{"dataset": "crops of objects in photos (Visual Genome)", "drop_path": 0.05, "num_experts": 8, "optimizer": "muon", "orthogonalizer": "newton_schulz_5"}
Rows from block 11 of a small self-supervised image encoder, named by matrix and row number. Rows with one number within an expert belong to one neuron, the router's apart. Each number is 50 + 12 x the weight over its row's rms, rounded and kept within 0 to 99. All counts start at 0. After the name is the row's rms in percent of the matrix's.
Before each expert's rows are labels from the 100 images, of 14848, where the router gives the expert most weight on average: "colour at peak" is the nearest of a few named colours to the mean colour under the peak. Only what is clearly more common there than usual is listed. The data: crops of objects in photos (Visual Genome). In brackets: how many of the 100.
# router: router (model.blocks.11.mlp.router.weight, 8x192, trained with AdamW), inputs 96-143
# gate: expert gate (model.blocks.11.mlp.gate, 8x96x192), inputs 96-143
# up: expert up (model.blocks.11.mlp.up, 8x96x192), inputs 96-143
# down: expert down (model.blocks.11.mlp.down, 8x192x96, transposed), outputs 96-143

# expert 4
colour at peak: cyan (27)
router.4 104:56 59 45 41 48 51 28 35 47 33 55 25 47 49 59 36 41 57 35 34 39 44 59 50 46 66 78 44 50 38 48 57 77 63 58 64 58 56 51 62 63 34 70 53 39 56 52 59
gate.0 099:37 54 30 46 37 60 28 47 42 60 39 61 58 45 42 56 69 69 50 50 51 36 32 53 30 58 48 36 58 72 48 31 23 64 65 34 74 57 46 61 43 42 50 63 54 46 43 65
up.0 097:45 48 58 54 35 49 58 40 48 57 41 42 53 52 37 57 62 51 49 47 72 48 33 31 34 64 42 27 56 45 59 49 37 48 49 60 45 61 48 72 73 58 43 75 64 37 40 51
down.0 098:66 61 61 22 54 48 42 40 63 45 67 58 57 41 30 41 51 26 29 62 52 41 57 72 62 63 47 53 43 31 42 45 58 57 48 44 51 44 53 61 45 55 46 42 42 56 55 41
gate.1 105:63 59 44 45 57 51 35 42 49 38 37 63 51 55 51 63 38 72 59 36 37 54 33 62 48 61 52 45 46 28 51 52 35 69 40 69 39 48 15 38 36 59 62 88 37 53 49 42
up.1 103:67 81 51 47 68 63 46 45 50 13 47 45 49 57 49 41 43 42 66 46 43 45 31 71 52 31 54 62 34 41 41 44 39 60 34 77 53 45 25 34 39 65 60 73 39 43 66 56
down.1 099:41 59 31 41 56 52 57 60 31 85 43 38 72 59 54 43 41 58 51 35 33 56 49 54 38 47 43 44 28 33 44 47 32 45 44 46 51 44 35 33 44 48 65 22 48 71 35 45
gate.2 104:63 62 46 49 58 47 51 35 51 67 41 48 35 53 26 79 37 39 48 60 19 65 50 39 29 58 25 60 52 59 41 65 70 40 41 49 49 60 65 59 37 30 44 71 56 38 69 47
up.2 104:64 42 47 58 68 27 43 56 44 60 56 55 49 56 30 55 54 60 53 54 64 41 75 50 53 52 64 71 36 64 40 49 41 72 43 81 54 79 63 53 60 52 43 46 55 52 56 49
down.2 101:81 53 38 54 53 37 48 36 49 55 53 48 61 43 26 29 37 31 72 38 35 47 81 33 49 40 56 72 47 46 48 44 43 54 53 46 61 63 41 45 62 75 47 59 54 41 46 57
gate.3 096:42 24 45 52 56 59 52 67 40 54 53 53 51 32 53 51 41 49 45 58 71 53 64 67 42 78 49 35 53 59 42 52 47 50 65 55 36 52 35 62 17 27 38 58 43 51 75 69
up.3 096:44 30 55 67 55 45 50 49 45 36 66 43 38 43 51 38 58 51 62 49 72 38 53 66 66 62 40 62 44 51 51 63 58 42 54 47 51 58 70 24 58 92 33 47 34 58 39 47
down.3 091:58 43 59 39 56 57 60 58 21 52 44 43 32 41 60 56 40 41 46 57 43 44 57 54 41 58 27 65 52 56 60 53 53 52 52 54 35 46 63 57 37 68 54 56 45 55 46 66
gate.4 091:43 47 57 32 36 46 50 61 47 49 40 60 51 44 61 74 40 46 50 68 44 48 58 65 66 55 50 62 58 76 42 62 48 70 38 30 51 50 67 41 63 68 51 46 47 38 57 46
up.4 094:47 55 53 76 53 49 58 35 47 56 57 38 47 69 46 53 48 37 52 35 65 56 58 32 39 45 58 44 56 39 43 56 63 54 72 56 55 67 60 47 34 66 43 48 38 57 59 47
down.4 100:43 76 65 56 54 58 59 55 54 48 49 62 44 53 40 38 64 54 58 36 48 54 58 64 61 57 44 19 40 54 56 43 52 58 12 46 64 71 75 37 75 46 50 66 49 65 29 37
gate.5 102:41 56 33 60 54 38 30 53 25 69 47 34 55 50 36 64 53 58 54 59 43 57 49 30 38 45 52 65 63 43 25 60 58 46 48 59 40 23 51 41 58 73 57 53 46 57 49 42
up.5 103:46 46 57 42 49 46 55 65 44 37 51 56 29 55 56 39 87 34 49 50 61 54 57 59 45 54 37 52 53 40 41 50 44 51 51 55 50 61 54 46 47 45 55 42 52 42 50 48
down.5 099:45 68 24 42 40 43 43 42 56 66 50 71 51 66 33 60 32 53 65 42 47 27 76 49 39 59 50 38 52 74 52 40 51 62 38 66 54 53 38 54 38 44 43 43 49 44 46 55
gate.6 104:63 59 53 36 54 63 57 47 47 66 57 53 32 60 72 48 61 53 58 64 33 46 50 43 30 30 80 55 38 44 37 54 61 32 53 28 76 58 40 38 50 37 54 63 46 42 34 33
up.6 109:74 49 44 44 57 54 40 49 32 60 37 55 48 45 60 43 47 51 50 70 48 47 48 48 57 51 77 42 52 42 66 60 78 43 49 36 48 57 20 47 29 60 51 38 44 36 35 42
down.6 105:27 55 51 34 46 56 47 46 39 45 66 56 48 43 29 43 51 72 40 30 36 30 65 58 52 29 40 45 46 38 07 61 51 35 62 52 57 40 40 50 56 61 59 52 53 43 30 51
gate.7 102:55 55 33 57 44 51 40 49 34 70 55 59 58 37 57 47 66 54 67 61 34 42 51 39 57 45 38 68 46 57 33 63 45 38 48 37 67 50 50 55 35 79 46 63 51 43 64 50
up.7 102:47 32 26 69 39 38 28 57 55 75 51 44 65 53 68 40 63 45 52 54 35 56 61 45 62 67 43 66 59 56 50 77 49 65 42 59 52 58 51 68 47 64 59 53 59 63 45 51
down.7 099:44 50 56 36 33 49 52 64 66 65 47 43 37 47 85 55 56 66 61 56 29 43 54 65 55 37 42 71 61 41 55 55 59 51 51 46 54 37 65 44 44 65 36 56 39 56 49 61
gate.8 109:50 30 54 69 30 62 48 43 59 40 30 49 47 71 36 37 50 45 56 18 41 61 55 50 45 57 42 61 46 57 57 49 81 59 41 24 58 61 80 37 63 53 51 45 13 46 51 54
up.8 107:56 35 41 70 43 66 56 44 78 40 41 28 57 70 62 41 44 54 49 25 51 46 49 60 50 51 34 63 58 35 79 47 73 56 60 21 57 70 59 47 67 55 55 39 36 56 58 53
down.8 109:59 57 42 31 43 46 26 37 65 64 63 43 50 25 47 55 44 57 37 56 36 45 64 30 36 55 69 37 43 42 63 38 65 26 56 51 57 37 47 70 46 64 37 34 56 60 63 54
gate.9 104:45 53 44 73 60 55 48 43 71 56 49 65 47 48 30 54 44 55 43 36 38 67 33 51 26 61 61 46 76 38 59 47 68 46 52 34 46 28 42 56 47 54 54 61 42 51 65 50
up.9 102:44 55 61 49 52 50 48 54 29 27 43 40 32 54 60 52 53 54 68 52 60 38 49 47 69 49 52 44 48 56 46 58 43 55 47 57 63 51 45 44 68 28 65 33 66 65 55 42
down.9 108:53 38 55 36 53 57 55 42 64 58 51 46 63 48 52 42 59 47 48 59 45 52 52 38 54 51 59 46 70 56 52 28 36 81 37 41 54 49 65 32 52 19 47 53 57 45 71 44
gate.10 103:48 45 52 48 29 56 60 73 48 49 48 58 49 66 50 45 57 45 33 50 41 41 50 66 63 38 43 66 43 63 41 59 41 16 64 30 51 56 34 57 64 23 61 39 66 27 57 51
up.10 096:52 47 45 35 57 38 41 33 46 65 74 54 49 52 55 68 40 59 62 48 29 42 48 36 19 51 38 61 48 49 57 35 49 74 50 44 61 28 70 49 43 75 65 68 50 71 44 43
down.10 095:29 56 44 53 34 47 46 48 50 60 67 61 63 47 54 45 44 44 56 71 60 49 24 57 46 57 39 35 66 63 52 40 54 49 40 57 48 68 48 75 45 77 73 40 55 51 46 48
gate.11 099:60 59 20 40 58 49 29 74 49 41 56 34 75 47 57 20 48 59 55 30 51 58 59 28 34 43 43 46 41 40 41 48 55 48 41 57 54 55 50 55 57 61 57 51 38 50 62 62
up.11 094:58 65 83 65 73 52 61 47 48 36 49 62 60 63 48 71 46 34 42 63 57 66 29 54 55 50 58 43 62 43 54 41 39 38 87 40 39 41 67 50 45 49 43 41 59 56 72 51
down.11 106:61 49 44 45 50 37 23 63 65 56 61 47 45 43 57 48 42 54 39 29 49 42 44 54 43 60 58 58 50 27 41 50 55 33 34 56 33 54 37 52 37 46 57 53 40 44 45 47
gate.12 101:48 67 27 25 29 43 55 46 44 45 43 44 51 57 66 69 47 44 46 54 53 44 40 35 60 66 61 56 52 42 38 44 75 41 48 60 86 66 39 61 40 35 34 47 77 21 43 49
up.12 100:60 32 41 63 59 55 53 34 44 62 46 39 33 44 43 61 62 63 53 66 33 53 69 58 45 57 66 49 64 53 70 61 50 62 49 54 72 55 34 54 49 44 56 52 63 61 47 54
down.12 098:51 57 66 44 64 41 63 48 56 35 54 52 58 48 36 35 44 54 59 70 53 25 46 53 63 55 41 49 38 42 55 57 51 76 56 61 32 67 52 51 49 38 50 34 51 58 26 50
gate.13 097:63 62 68 75 57 41 42 58 33 36 54 61 51 57 44 55 51 45 50 50 69 66 47 59 47 54 70 40 39 58 41 59 56 63 61 48 38 44 37 31 39 60 54 50 61 79 57 36
up.13 102:44 39 55 58 58 61 51 64 73 54 42 65 35 75 67 51 47 63 54 48 40 46 40 45 49 46 28 43 48 45 75 43 26 43 49 36 52 45 46 51 53 28 74 43 63 39 47 47
down.13 096:54 65 63 54 63 39 49 52 53 48 23 12 51 54 44 68 51 46 38 33 47 37 55 42 60 64 38 59 57 46 57 47 60 56 63 53 64 57 68 50 61 65 50 58 40 55 54 59

# expert 5
colour at peak: black (29)
router.5 106:37 61 51 51 54 62 61 58 49 49 49 38 36 69 65 62 45 39 53 40 44 37 51 46 67 39 67 33 68 47 71 41 46 66 61 54 35 42 57 59 52 38 46 31 39 48 64 46
gate.0 097:49 51 59 60 36 50 49 54 50 50 49 47 41 46 61 64 64 62 45 56 74 47 67 59 51 62 38 66 30 31 67 32 22 54 42 44 50 38 60 52 39 38 49 65 65 57 49 45
up.0 102:57 49 46 41 35 41 61 60 49 59 40 40 61 70 41 63 40 57 18 45 53 33 60 54 34 46 67 39 67 50 76 41 30 41 56 52 46 37 51 46 60 44 49 57 45 75 81 74
down.0 093:45 55 51 56 57 43 37 55 63 29 45 42 64 43 50 41 56 57 45 59 42 49 56 26 40 47 47 46 45 57 52 34 33 42 40 68 44 47 43 41 59 66 62 57 53 48 64 50
gate.1 092:60 59 50 73 46 54 47 41 50 58 45 35 48 44 27 67 61 43 30 65 65 36 42 65 47 61 66 21 51 62 53 72 35 49 52 48 54 50 71 55 55 39 43 64 48 47 48 56
up.1 093:43 29 51 20 43 46 55 44 48 71 71 65 64 70 59 45 35 55 53 49 32 62 38 52 35 35 53 70 46 25 53 38 62 56 35 53 57 57 36 49 50 56 44 58 41 49 47 56
down.1 100:62 57 58 57 67 56 72 35 27 29 33 43 51 55 45 53 38 50 52 52 49 44 43 47 44 42 46 36 66 25 67 52 37 69 61 38 62 38 45 74 35 32 50 53 66 49 47 52
gate.2 106:49 45 52 52 32 28 50 52 44 49 57 38 73 67 79 56 41 53 60 56 33 43 50 47 25 68 59 51 43 41 41 28 58 30 55 47 59 62 70 42 57 62 52 48 32 45 48 58
up.2 107:55 59 26 40 26 34 46 53 31 39 48 61 40 48 61 70 46 44 48 57 39 52 52 37 56 60 46 45 37 39 48 40 40 42 50 65 52 48 73 68 50 63 55 44 56 45 40 39
down.2 106:63 60 59 52 41 58 53 60 39 26 38 76 34 35 62 55 61 62 32 64 25 48 48 57 49 37 24 50 36 31 40 40 41 43 51 55 51 45 56 48 63 64 50 37 58 49 37 61
gate.3 106:45 43 30 28 68 82 69 32 42 48 72 42 48 57 20 52 34 35 67 47 57 65 54 37 60 51 24 50 63 36 52 34 56 55 38 39 48 51 56 42 33 66 54 52 50 34 52 34
up.3 103:63 42 57 52 60 64 63 20 54 45 44 45 56 75 50 35 52 42 47 54 41 51 65 32 49 51 37 63 46 45 67 44 56 39 39 42 43 66 53 57 44 49 37 59 62 19 46 53
down.3 103:49 52 55 51 67 44 42 47 59 43 44 40 47 48 55 43 34 37 56 38 53 48 50 35 66 44 57 55 63 46 51 43 52 48 51 56 69 57 37 63 48 62 40 57 40 37 46 44
gate.4 098:61 58 52 57 50 45 52 47 51 43 40 39 52 66 48 56 77 42 43 49 73 44 38 78 39 48 56 63 35 37 54 52 28 66 44 40 72 56 58 46 50 32 58 49 28 52 58 60
up.4 103:52 52 35 30 41 57 57 42 48 49 40 42 46 53 61 54 74 68 60 48 47 62 58 47 52 53 34 45 53 52 52 54 45 48 31 38 51 50 59 67 60 13 65 68 58 31 37 40
down.4 099:32 47 23 49 56 40 42 36 62 47 56 40 54 38 41 54 38 66 44 19 59 56 64 50 55 60 53 32 45 47 44 38 49 59 72 34 60 45 58 64 53 55 33 37 58 60 45 37
gate.5 103:55 81 57 50 44 32 54 39 53 17 50 28 48 50 43 69 46 54 71 54 43 71 38 51 51 64 46 57 38 46 67 51 35 38 61 31 46 37 43 50 49 80 35 49 38 50 34 64
up.5 101:62 39 61 48 58 49 29 44 55 54 58 41 53 43 51 83 54 59 58 34 57 69 62 48 43 57 45 61 51 47 64 55 33 26 57 53 59 47 64 46 60 88 47 32 50 37 31 71
down.5 095:41 34 54 53 29 70 53 56 50 39 37 48 45 47 51 43 33 58 61 38 35 31 41 67 28 55 52 37 56 71 64 42 58 55 51 22 55 43 44 57 34 65 43 37 66 63 58 38
gate.6 096:63 50 51 68 63 59 64 63 63 58 71 34 66 42 32 28 63 44 44 43 29 66 46 49 50 29 66 39 34 45 64 45 59 28 45 40 63 62 38 64 46 56 75 51 42 59 61 40
up.6 105:43 39 49 58 58 61 41 51 58 52 48 25 40 45 52 32 47 34 55 32 44 54 29 52 66 41 52 48 42 38 65 66 61 24 44 42 79 58 45 54 43 63 61 47 55 42 65 56
down.6 102:56 62 78 51 33 47 45 57 60 52 48 58 54 50 42 57 41 62 64 50 51 53 56 63 47 55 39 53 54 69 52 57 58 46 70 45 62 45 45 50 70 55 64 29 39 48 86 75
gate.7 103:65 43 57 34 45 31 68 55 52 31 59 51 43 25 15 62 35 59 33 44 32 33 67 63 67 58 40 35 59 66 48 57 44 42 60 43 45 55 53 50 65 43 44 53 41 51 68 41
up.7 108:44 51 42 54 46 53 35 62 48 45 54 64 55 48 57 66 52 54 52 38 56 58 46 44 40 27 48 45 63 42 42 40 46 37 51 55 36 45 67 83 51 61 47 42 74 77 76 41
down.7 102:39 41 72 49 41 66 52 51 54 47 62 68 42 44 58 62 43 35 63 63 52 53 48 60 54 58 62 57 56 37 48 37 19 29 52 49 28 49 58 61 37 51 52 57 42 45 51 49
gate.8 095:66 56 60 41 41 51 56 46 14 61 46 15 63 38 67 56 39 53 36 38 42 48 56 41 59 44 43 54 64 60 56 55 49 37 45 51 55 54 46 57 59 27 50 63 56 59 55 39
up.8 096:61 65 37 49 39 63 57 39 50 44 41 54 59 54 40 53 47 74 46 48 39 49 62 55 43 72 20 46 65 63 66 63 51 38 57 44 70 40 49 62 55 64 36 61 38 65 70 57
down.8 099:54 33 46 56 56 73 29 43 45 47 47 24 28 45 51 50 69 48 49 49 66 52 49 60 42 46 65 60 35 39 44 37 34 54 70 45 47 58 53 66 27 44 62 47 39 45 58 69
gate.9 099:54 53 77 63 33 75 51 48 52 62 39 51 49 46 40 60 51 53 47 37 95 27 52 54 52 51 60 58 54 66 61 32 48 58 34 30 27 47 61 41 46 48 72 42 55 64 37 47
up.9 092:65 28 24 50 55 35 55 69 40 45 71 52 52 44 64 41 47 33 55 68 23 66 31 40 39 41 51 50 50 21 38 62 33 37 61 40 71 60 46 48 47 50 44 53 47 38 54 54
down.9 100:51 56 53 69 59 46 52 60 63 51 64 47 60 65 51 41 55 51 22 26 42 68 64 44 57 37 54 43 54 60 55 60 61 46 66 45 73 59 57 68 49 54 46 69 37 61 30 59
gate.10 097:47 57 41 49 64 41 51 57 45 59 49 59 41 48 67 52 53 41 48 58 61 29 36 38 71 41 39 39 52 57 61 40 36 52 52 25 68 53 32 40 42 10 44 61 70 62 50 48
up.10 095:40 39 75 43 37 45 69 60 61 43 48 46 57 56 20 41 65 65 47 42 62 66 50 54 34 53 47 57 58 31 39 62 61 56 59 70 45 43 51 61 56 93 67 52 40 38 57 43
down.10 101:45 45 67 54 58 50 52 46 58 57 47 83 62 60 49 32 43 32 65 44 51 39 67 35 39 49 44 38 50 43 48 60 32 52 70 75 62 31 34 55 68 61 56 75 43 53 54 48
gate.11 096:57 49 58 50 45 46 50 61 45 45 34 44 40 57 89 43 55 45 32 52 71 44 49 55 31 56 44 38 40 52 27 41 57 49 43 49 62 56 54 53 66 49 52 69 42 26 45 46
up.11 104:64 51 33 35 35 46 54 65 47 39 37 41 66 38 50 77 46 71 66 52 34 53 54 51 53 36 50 59 34 45 39 45 49 48 33 54 60 38 30 36 37 55 69 51 51 54 71 44
down.11 095:53 54 51 56 38 57 27 59 47 50 37 25 43 51 65 50 67 66 58 51 28 62 60 62 58 45 53 59 48 51 34 74 56 39 74 47 64 52 50 71 44 48 57 60 21 37 47 57
gate.12 091:51 57 70 45 33 51 50 27 39 53 63 48 49 60 66 41 41 30 51 64 77 50 49 47 49 43 58 39 56 45 39 32 49 25 45 49 53 64 48 55 66 33 76 50 58 57 47 42
up.12 095:55 26 66 52 58 48 65 55 45 49 36 48 56 50 75 50 53 58 57 28 43 27 61 38 61 51 49 45 60 64 48 46 54 83 37 40 34 61 30 32 56 35 67 58 43 58 28 66
down.12 096:55 34 25 53 69 60 64 42 41 49 41 45 32 71 64 47 55 43 64 69 54 31 49 62 58 35 38 35 47 56 41 31 50 52 36 47 47 62 38 58 38 61 44 37 49 40 29 30
gate.13 102:41 44 25 45 53 45 36 37 56 38 39 51 41 55 68 27 52 51 73 66 63 44 68 31 67 67 63 53 56 49 71 41 47 70 37 39 67 35 44 51 55 65 34 48 25 33 38 51
up.13 098:52 50 69 60 51 47 68 33 31 51 57 51 72 44 37 50 39 40 33 43 43 55 52 71 52 29 37 55 55 42 26 41 64 49 59 54 45 68 63 41 49 46 46 49 83 74 72 44
down.13 099:64 30 49 56 51 44 57 32 55 62 48 49 63 58 75 77 52 42 59 37 50 61 67 75 49 60 61 30 74 55 56 73 63 60 40 62 82 64 51 49 41 46 29 45 50 51 67 52

# expert 6
colour at peak: pink (26)
router.6 097:50 37 65 61 68 49 54 69 63 54 42 45 61 65 50 43 32 69 41 31 52 51 63 72 49 45 45 25 70 37 49 42 68 65 58 65 37 45 47 51 50 56 45 60 41 34 52 40
gate.0 102:29 34 39 58 47 53 41 51 57 52 37 52 53 50 28 73 72 53 38 52 52 46 38 62 70 46 43 54 44 53 69 36 45 32 41 51 49 67 77 61 42 43 55 41 16 59 49 53
up.0 104:60 31 58 42 43 51 63 56 57 48 71 52 76 44 63 59 60 29 74 50 52 59 45 39 64 65 34 44 42 49 40 38 46 54 68 49 48 48 25 27 50 41 23 44 46 45 56 33
down.0 102:29 39 34 39 68 29 92 36 53 65 45 55 40 33 42 73 55 69 72 45 37 58 37 44 50 48 53 41 35 38 52 50 65 76 34 28 74 61 50 44 51 56 45 68 59 71 61 63
gate.1 094:52 60 50 64 38 50 50 38 29 44 47 45 51 50 44 61 59 50 58 58 66 41 56 50 49 40 63 60 40 39 29 51 34 26 48 41 60 53 73 68 40 52 33 42 62 51 54 47
up.1 098:38 65 51 61 50 54 65 58 34 49 35 30 63 40 66 55 47 35 56 59 57 36 65 58 58 56 68 36 37 21 36 31 30 27 43 51 64 51 59 53 45 47 56 63 89 58 53 38
down.1 103:50 63 52 49 51 40 40 57 41 60 63 82 61 48 42 81 34 61 42 59 45 36 58 60 64 45 50 52 56 60 46 28 34 46 54 38 62 53 44 35 58 66 28 44 41 47 54 58
gate.2 089:44 49 50 52 48 44 57 60 38 58 44 51 32 78 31 52 37 37 52 57 46 23 44 42 33 49 49 34 62 62 23 57 42 67 57 40 33 42 65 47 46 80 45 56 44 57 51 56
up.2 094:34 40 50 60 39 63 58 45 48 39 40 40 42 56 31 49 42 38 61 52 84 62 41 44 41 32 80 56 41 58 39 54 42 68 47 40 49 32 56 55 76 78 32 46 68 62 35 63
down.2 102:66 65 68 34 56 53 51 30 41 49 69 58 34 53 58 54 43 55 41 52 39 68 38 71 43 49 44 21 44 62 39 38 58 61 37 41 55 27 70 39 74 62 55 54 66 54 48 39
gate.3 107:30 60 46 56 48 51 39 39 52 41 62 69 45 49 47 51 65 37 28 63 50 61 68 67 66 53 43 43 63 72 25 55 50 53 45 54 48 34 38 75 54 72 33 68 50 56 32 47
up.3 102:37 71 72 40 62 62 38 38 25 31 58 48 65 50 27 60 46 35 49 10 28 52 43 61 54 59 61 52 52 47 68 32 57 34 42 55 53 42 54 65 66 49 45 40 60 38 70 59
down.3 098:58 29 47 54 29 72 39 32 49 58 43 49 52 57 49 46 35 59 63 42 54 39 50 35 48 44 56 53 52 58 52 44 46 24 61 55 54 42 38 66 43 56 46 50 56 39 43 77
gate.4 102:24 27 52 62 50 35 57 43 52 45 58 43 52 49 61 32 59 49 50 51 96 53 62 51 55 65 53 41 33 48 44 53 41 56 53 47 56 41 56 33 64 42 40 66 52 36 38 42
up.4 098:34 34 52 33 56 39 65 25 50 48 53 45 67 36 61 43 36 58 68 42 58 57 78 82 52 53 51 42 56 49 46 58 37 41 42 57 63 45 41 37 41 40 36 47 60 46 38 37
down.4 099:34 43 63 52 45 67 53 47 35 52 38 50 32 31 52 50 46 65 43 82 54 57 62 60 47 45 39 49 74 37 70 32 42 55 47 48 31 44 53 39 32 43 59 37 47 42 69 51
gate.5 102:46 54 46 38 41 69 36 26 32 45 70 59 52 65 42 54 71 31 67 57 38 48 54 48 37 66 60 46 49 65 43 37 65 26 50 48 43 57 13 55 44 62 45 60 42 59 47 56
up.5 102:55 41 50 48 39 56 37 53 50 56 50 64 29 64 64 38 68 39 47 56 36 33 50 45 21 64 50 63 61 66 62 46 56 40 54 62 67 38 13 41 62 68 54 42 58 46 41 52
down.5 099:66 48 50 47 42 55 57 25 35 50 57 66 50 63 27 46 32 39 64 61 28 53 50 56 57 61 56 46 46 40 57 54 46 58 41 59 43 61 08 40 65 54 54 49 46 56 06 55
gate.6 097:61 53 55 43 59 75 73 21 43 36 48 38 59 53 47 68 53 58 49 56 42 47 55 60 37 65 48 38 55 27 50 58 65 39 47 42 55 54 46 43 82 41 65 44 18 46 54 44
up.6 100:43 64 32 47 35 65 43 41 53 29 57 53 70 62 45 72 34 59 64 54 34 41 64 37 50 64 58 23 49 32 42 57 55 39 60 15 72 59 70 51 51 48 52 47 10 48 50 33
down.6 107:46 54 63 42 47 40 43 35 62 43 68 42 46 36 69 69 46 48 51 31 36 31 36 40 51 57 51 56 52 40 40 67 61 44 54 46 49 39 61 46 66 50 34 44 59 56 75 46
gate.7 095:47 23 45 42 50 42 46 61 32 64 55 45 70 54 31 66 67 62 61 44 56 55 54 52 55 58 64 44 52 46 41 55 62 46 63 56 73 46 56 45 36 69 41 65 64 61 58 50
up.7 104:49 47 91 62 68 55 63 66 36 62 49 49 36 43 32 35 34 55 63 52 34 37 40 55 66 59 52 48 55 55 49 42 42 31 44 65 38 63 48 51 47 45 73 56 36 31 46 50
down.7 102:50 68 35 45 38 40 56 39 36 34 56 41 59 49 57 50 66 64 78 67 55 55 52 51 40 46 73 53 56 53 62 60 62 53 52 67 52 38 30 41 55 41 41 58 50 73 65 34
gate.8 096:46 56 38 47 51 46 54 75 48 32 71 56 46 50 55 54 71 30 56 41 66 75 44 25 46 68 39 58 32 38 30 45 56 59 61 50 75 48 19 56 80 58 66 54 11 65 50 59
up.8 101:49 19 49 48 55 37 41 53 49 40 66 56 69 70 44 56 39 50 24 31 48 74 50 46 46 70 55 53 48 77 38 44 48 66 48 56 70 40 48 68 57 52 68 43 35 61 58 57
down.8 095:39 58 49 73 29 69 32 86 34 35 62 39 34 59 60 36 49 68 39 41 21 44 31 58 44 70 62 47 51 46 42 49 47 56 48 58 49 54 53 63 40 49 50 56 66 47 48 52
gate.9 103:49 60 75 60 56 42 37 61 56 45 49 46 42 58 65 57 83 50 41 59 58 40 44 56 61 39 40 62 47 40 57 48 47 68 43 47 49 40 38 22 52 98 42 53 40 47 71 58
up.9 099:52 65 56 47 43 49 47 52 55 51 56 44 33 69 55 51 59 43 40 46 79 46 42 56 58 61 44 46 62 43 57 57 64 47 43 56 37 38 34 39 52 64 51 38 56 63 48 37
down.9 110:33 33 48 35 28 61 50 64 40 39 55 38 53 38 62 46 59 62 76 48 58 52 39 46 49 51 57 70 56 37 47 49 49 38 56 58 44 54 48 57 50 53 49 34 57 74 35 42
gate.10 095:48 50 67 43 54 55 55 65 65 51 67 33 46 50 31 28 49 49 59 46 57 50 46 52 41 40 46 46 48 51 57 53 49 51 56 62 61 36 40 45 65 96 50 31 38 46 62 40
up.10 097:47 55 63 48 58 45 73 56 55 54 65 52 56 56 27 50 25 55 44 53 45 36 48 46 61 52 64 57 50 71 52 48 56 35 48 28 45 57 57 54 34 52 43 57 70 58 53 45
down.10 102:24 46 62 65 34 48 57 47 36 48 65 45 65 47 71 59 47 47 52 40 60 53 77 30 59 61 57 30 71 43 34 60 52 52 46 59 58 72 60 28 59 49 61 43 56 62 58 18
gate.11 108:47 64 44 59 43 43 51 63 39 60 46 35 31 59 44 56 63 46 42 68 52 42 56 52 53 32 57 55 44 39 38 58 42 63 36 63 65 43 53 34 62 68 59 51 45 19 51 55
up.11 098:58 41 55 55 48 62 51 50 58 56 54 44 61 59 28 67 39 47 45 45 42 58 42 56 39 63 62 49 42 60 74 52 36 58 51 39 34 65 55 71 59 24 26 40 75 76 32 55
down.11 103:54 48 41 45 41 46 64 42 36 30 41 25 55 69 26 50 53 58 57 58 39 50 37 47 58 67 48 55 56 92 43 54 44 60 46 42 47 67 36 37 59 57 45 43 64 46 67 55
gate.12 103:38 68 45 55 44 49 35 32 40 58 52 56 56 32 56 41 57 67 68 42 51 55 45 37 57 50 55 53 49 51 61 50 58 51 29 54 44 41 48 54 59 51 54 59 44 52 62 60
up.12 097:34 43 67 46 43 24 55 52 53 58 47 45 47 34 61 57 77 59 66 51 43 65 67 48 53 49 34 58 50 58 58 58 57 61 47 57 33 49 65 66 35 52 39 48 16 51 54 63
down.12 096:56 53 53 39 57 35 60 51 50 49 47 66 47 45 87 66 49 48 43 63 67 42 60 35 38 58 36 15 44 64 54 46 43 41 23 65 44 70 57 55 38 55 63 54 70 67 60 51
gate.13 098:59 58 39 50 22 43 54 87 41 59 42 58 56 43 50 49 62 51 48 50 65 44 44 50 60 62 39 31 55 67 61 56 33 47 55 46 56 44 41 67 33 74 99 68 58 40 30 54
up.13 096:53 44 41 42 45 47 30 66 77 54 55 52 40 41 41 62 56 53 49 71 54 61 73 62 55 49 18 45 62 47 55 54 40 68 53 43 34 46 53 61 69 26 42 42 13 49 53 47
down.13 091:43 35 41 50 44 54 35 59 34 39 54 40 53 39 35 38 42 42 39 47 56 53 45 40 31 29 37 42 36 48 46 35 56 15 57 45 65 51 53 35 46 45 34 47 28 50 52 63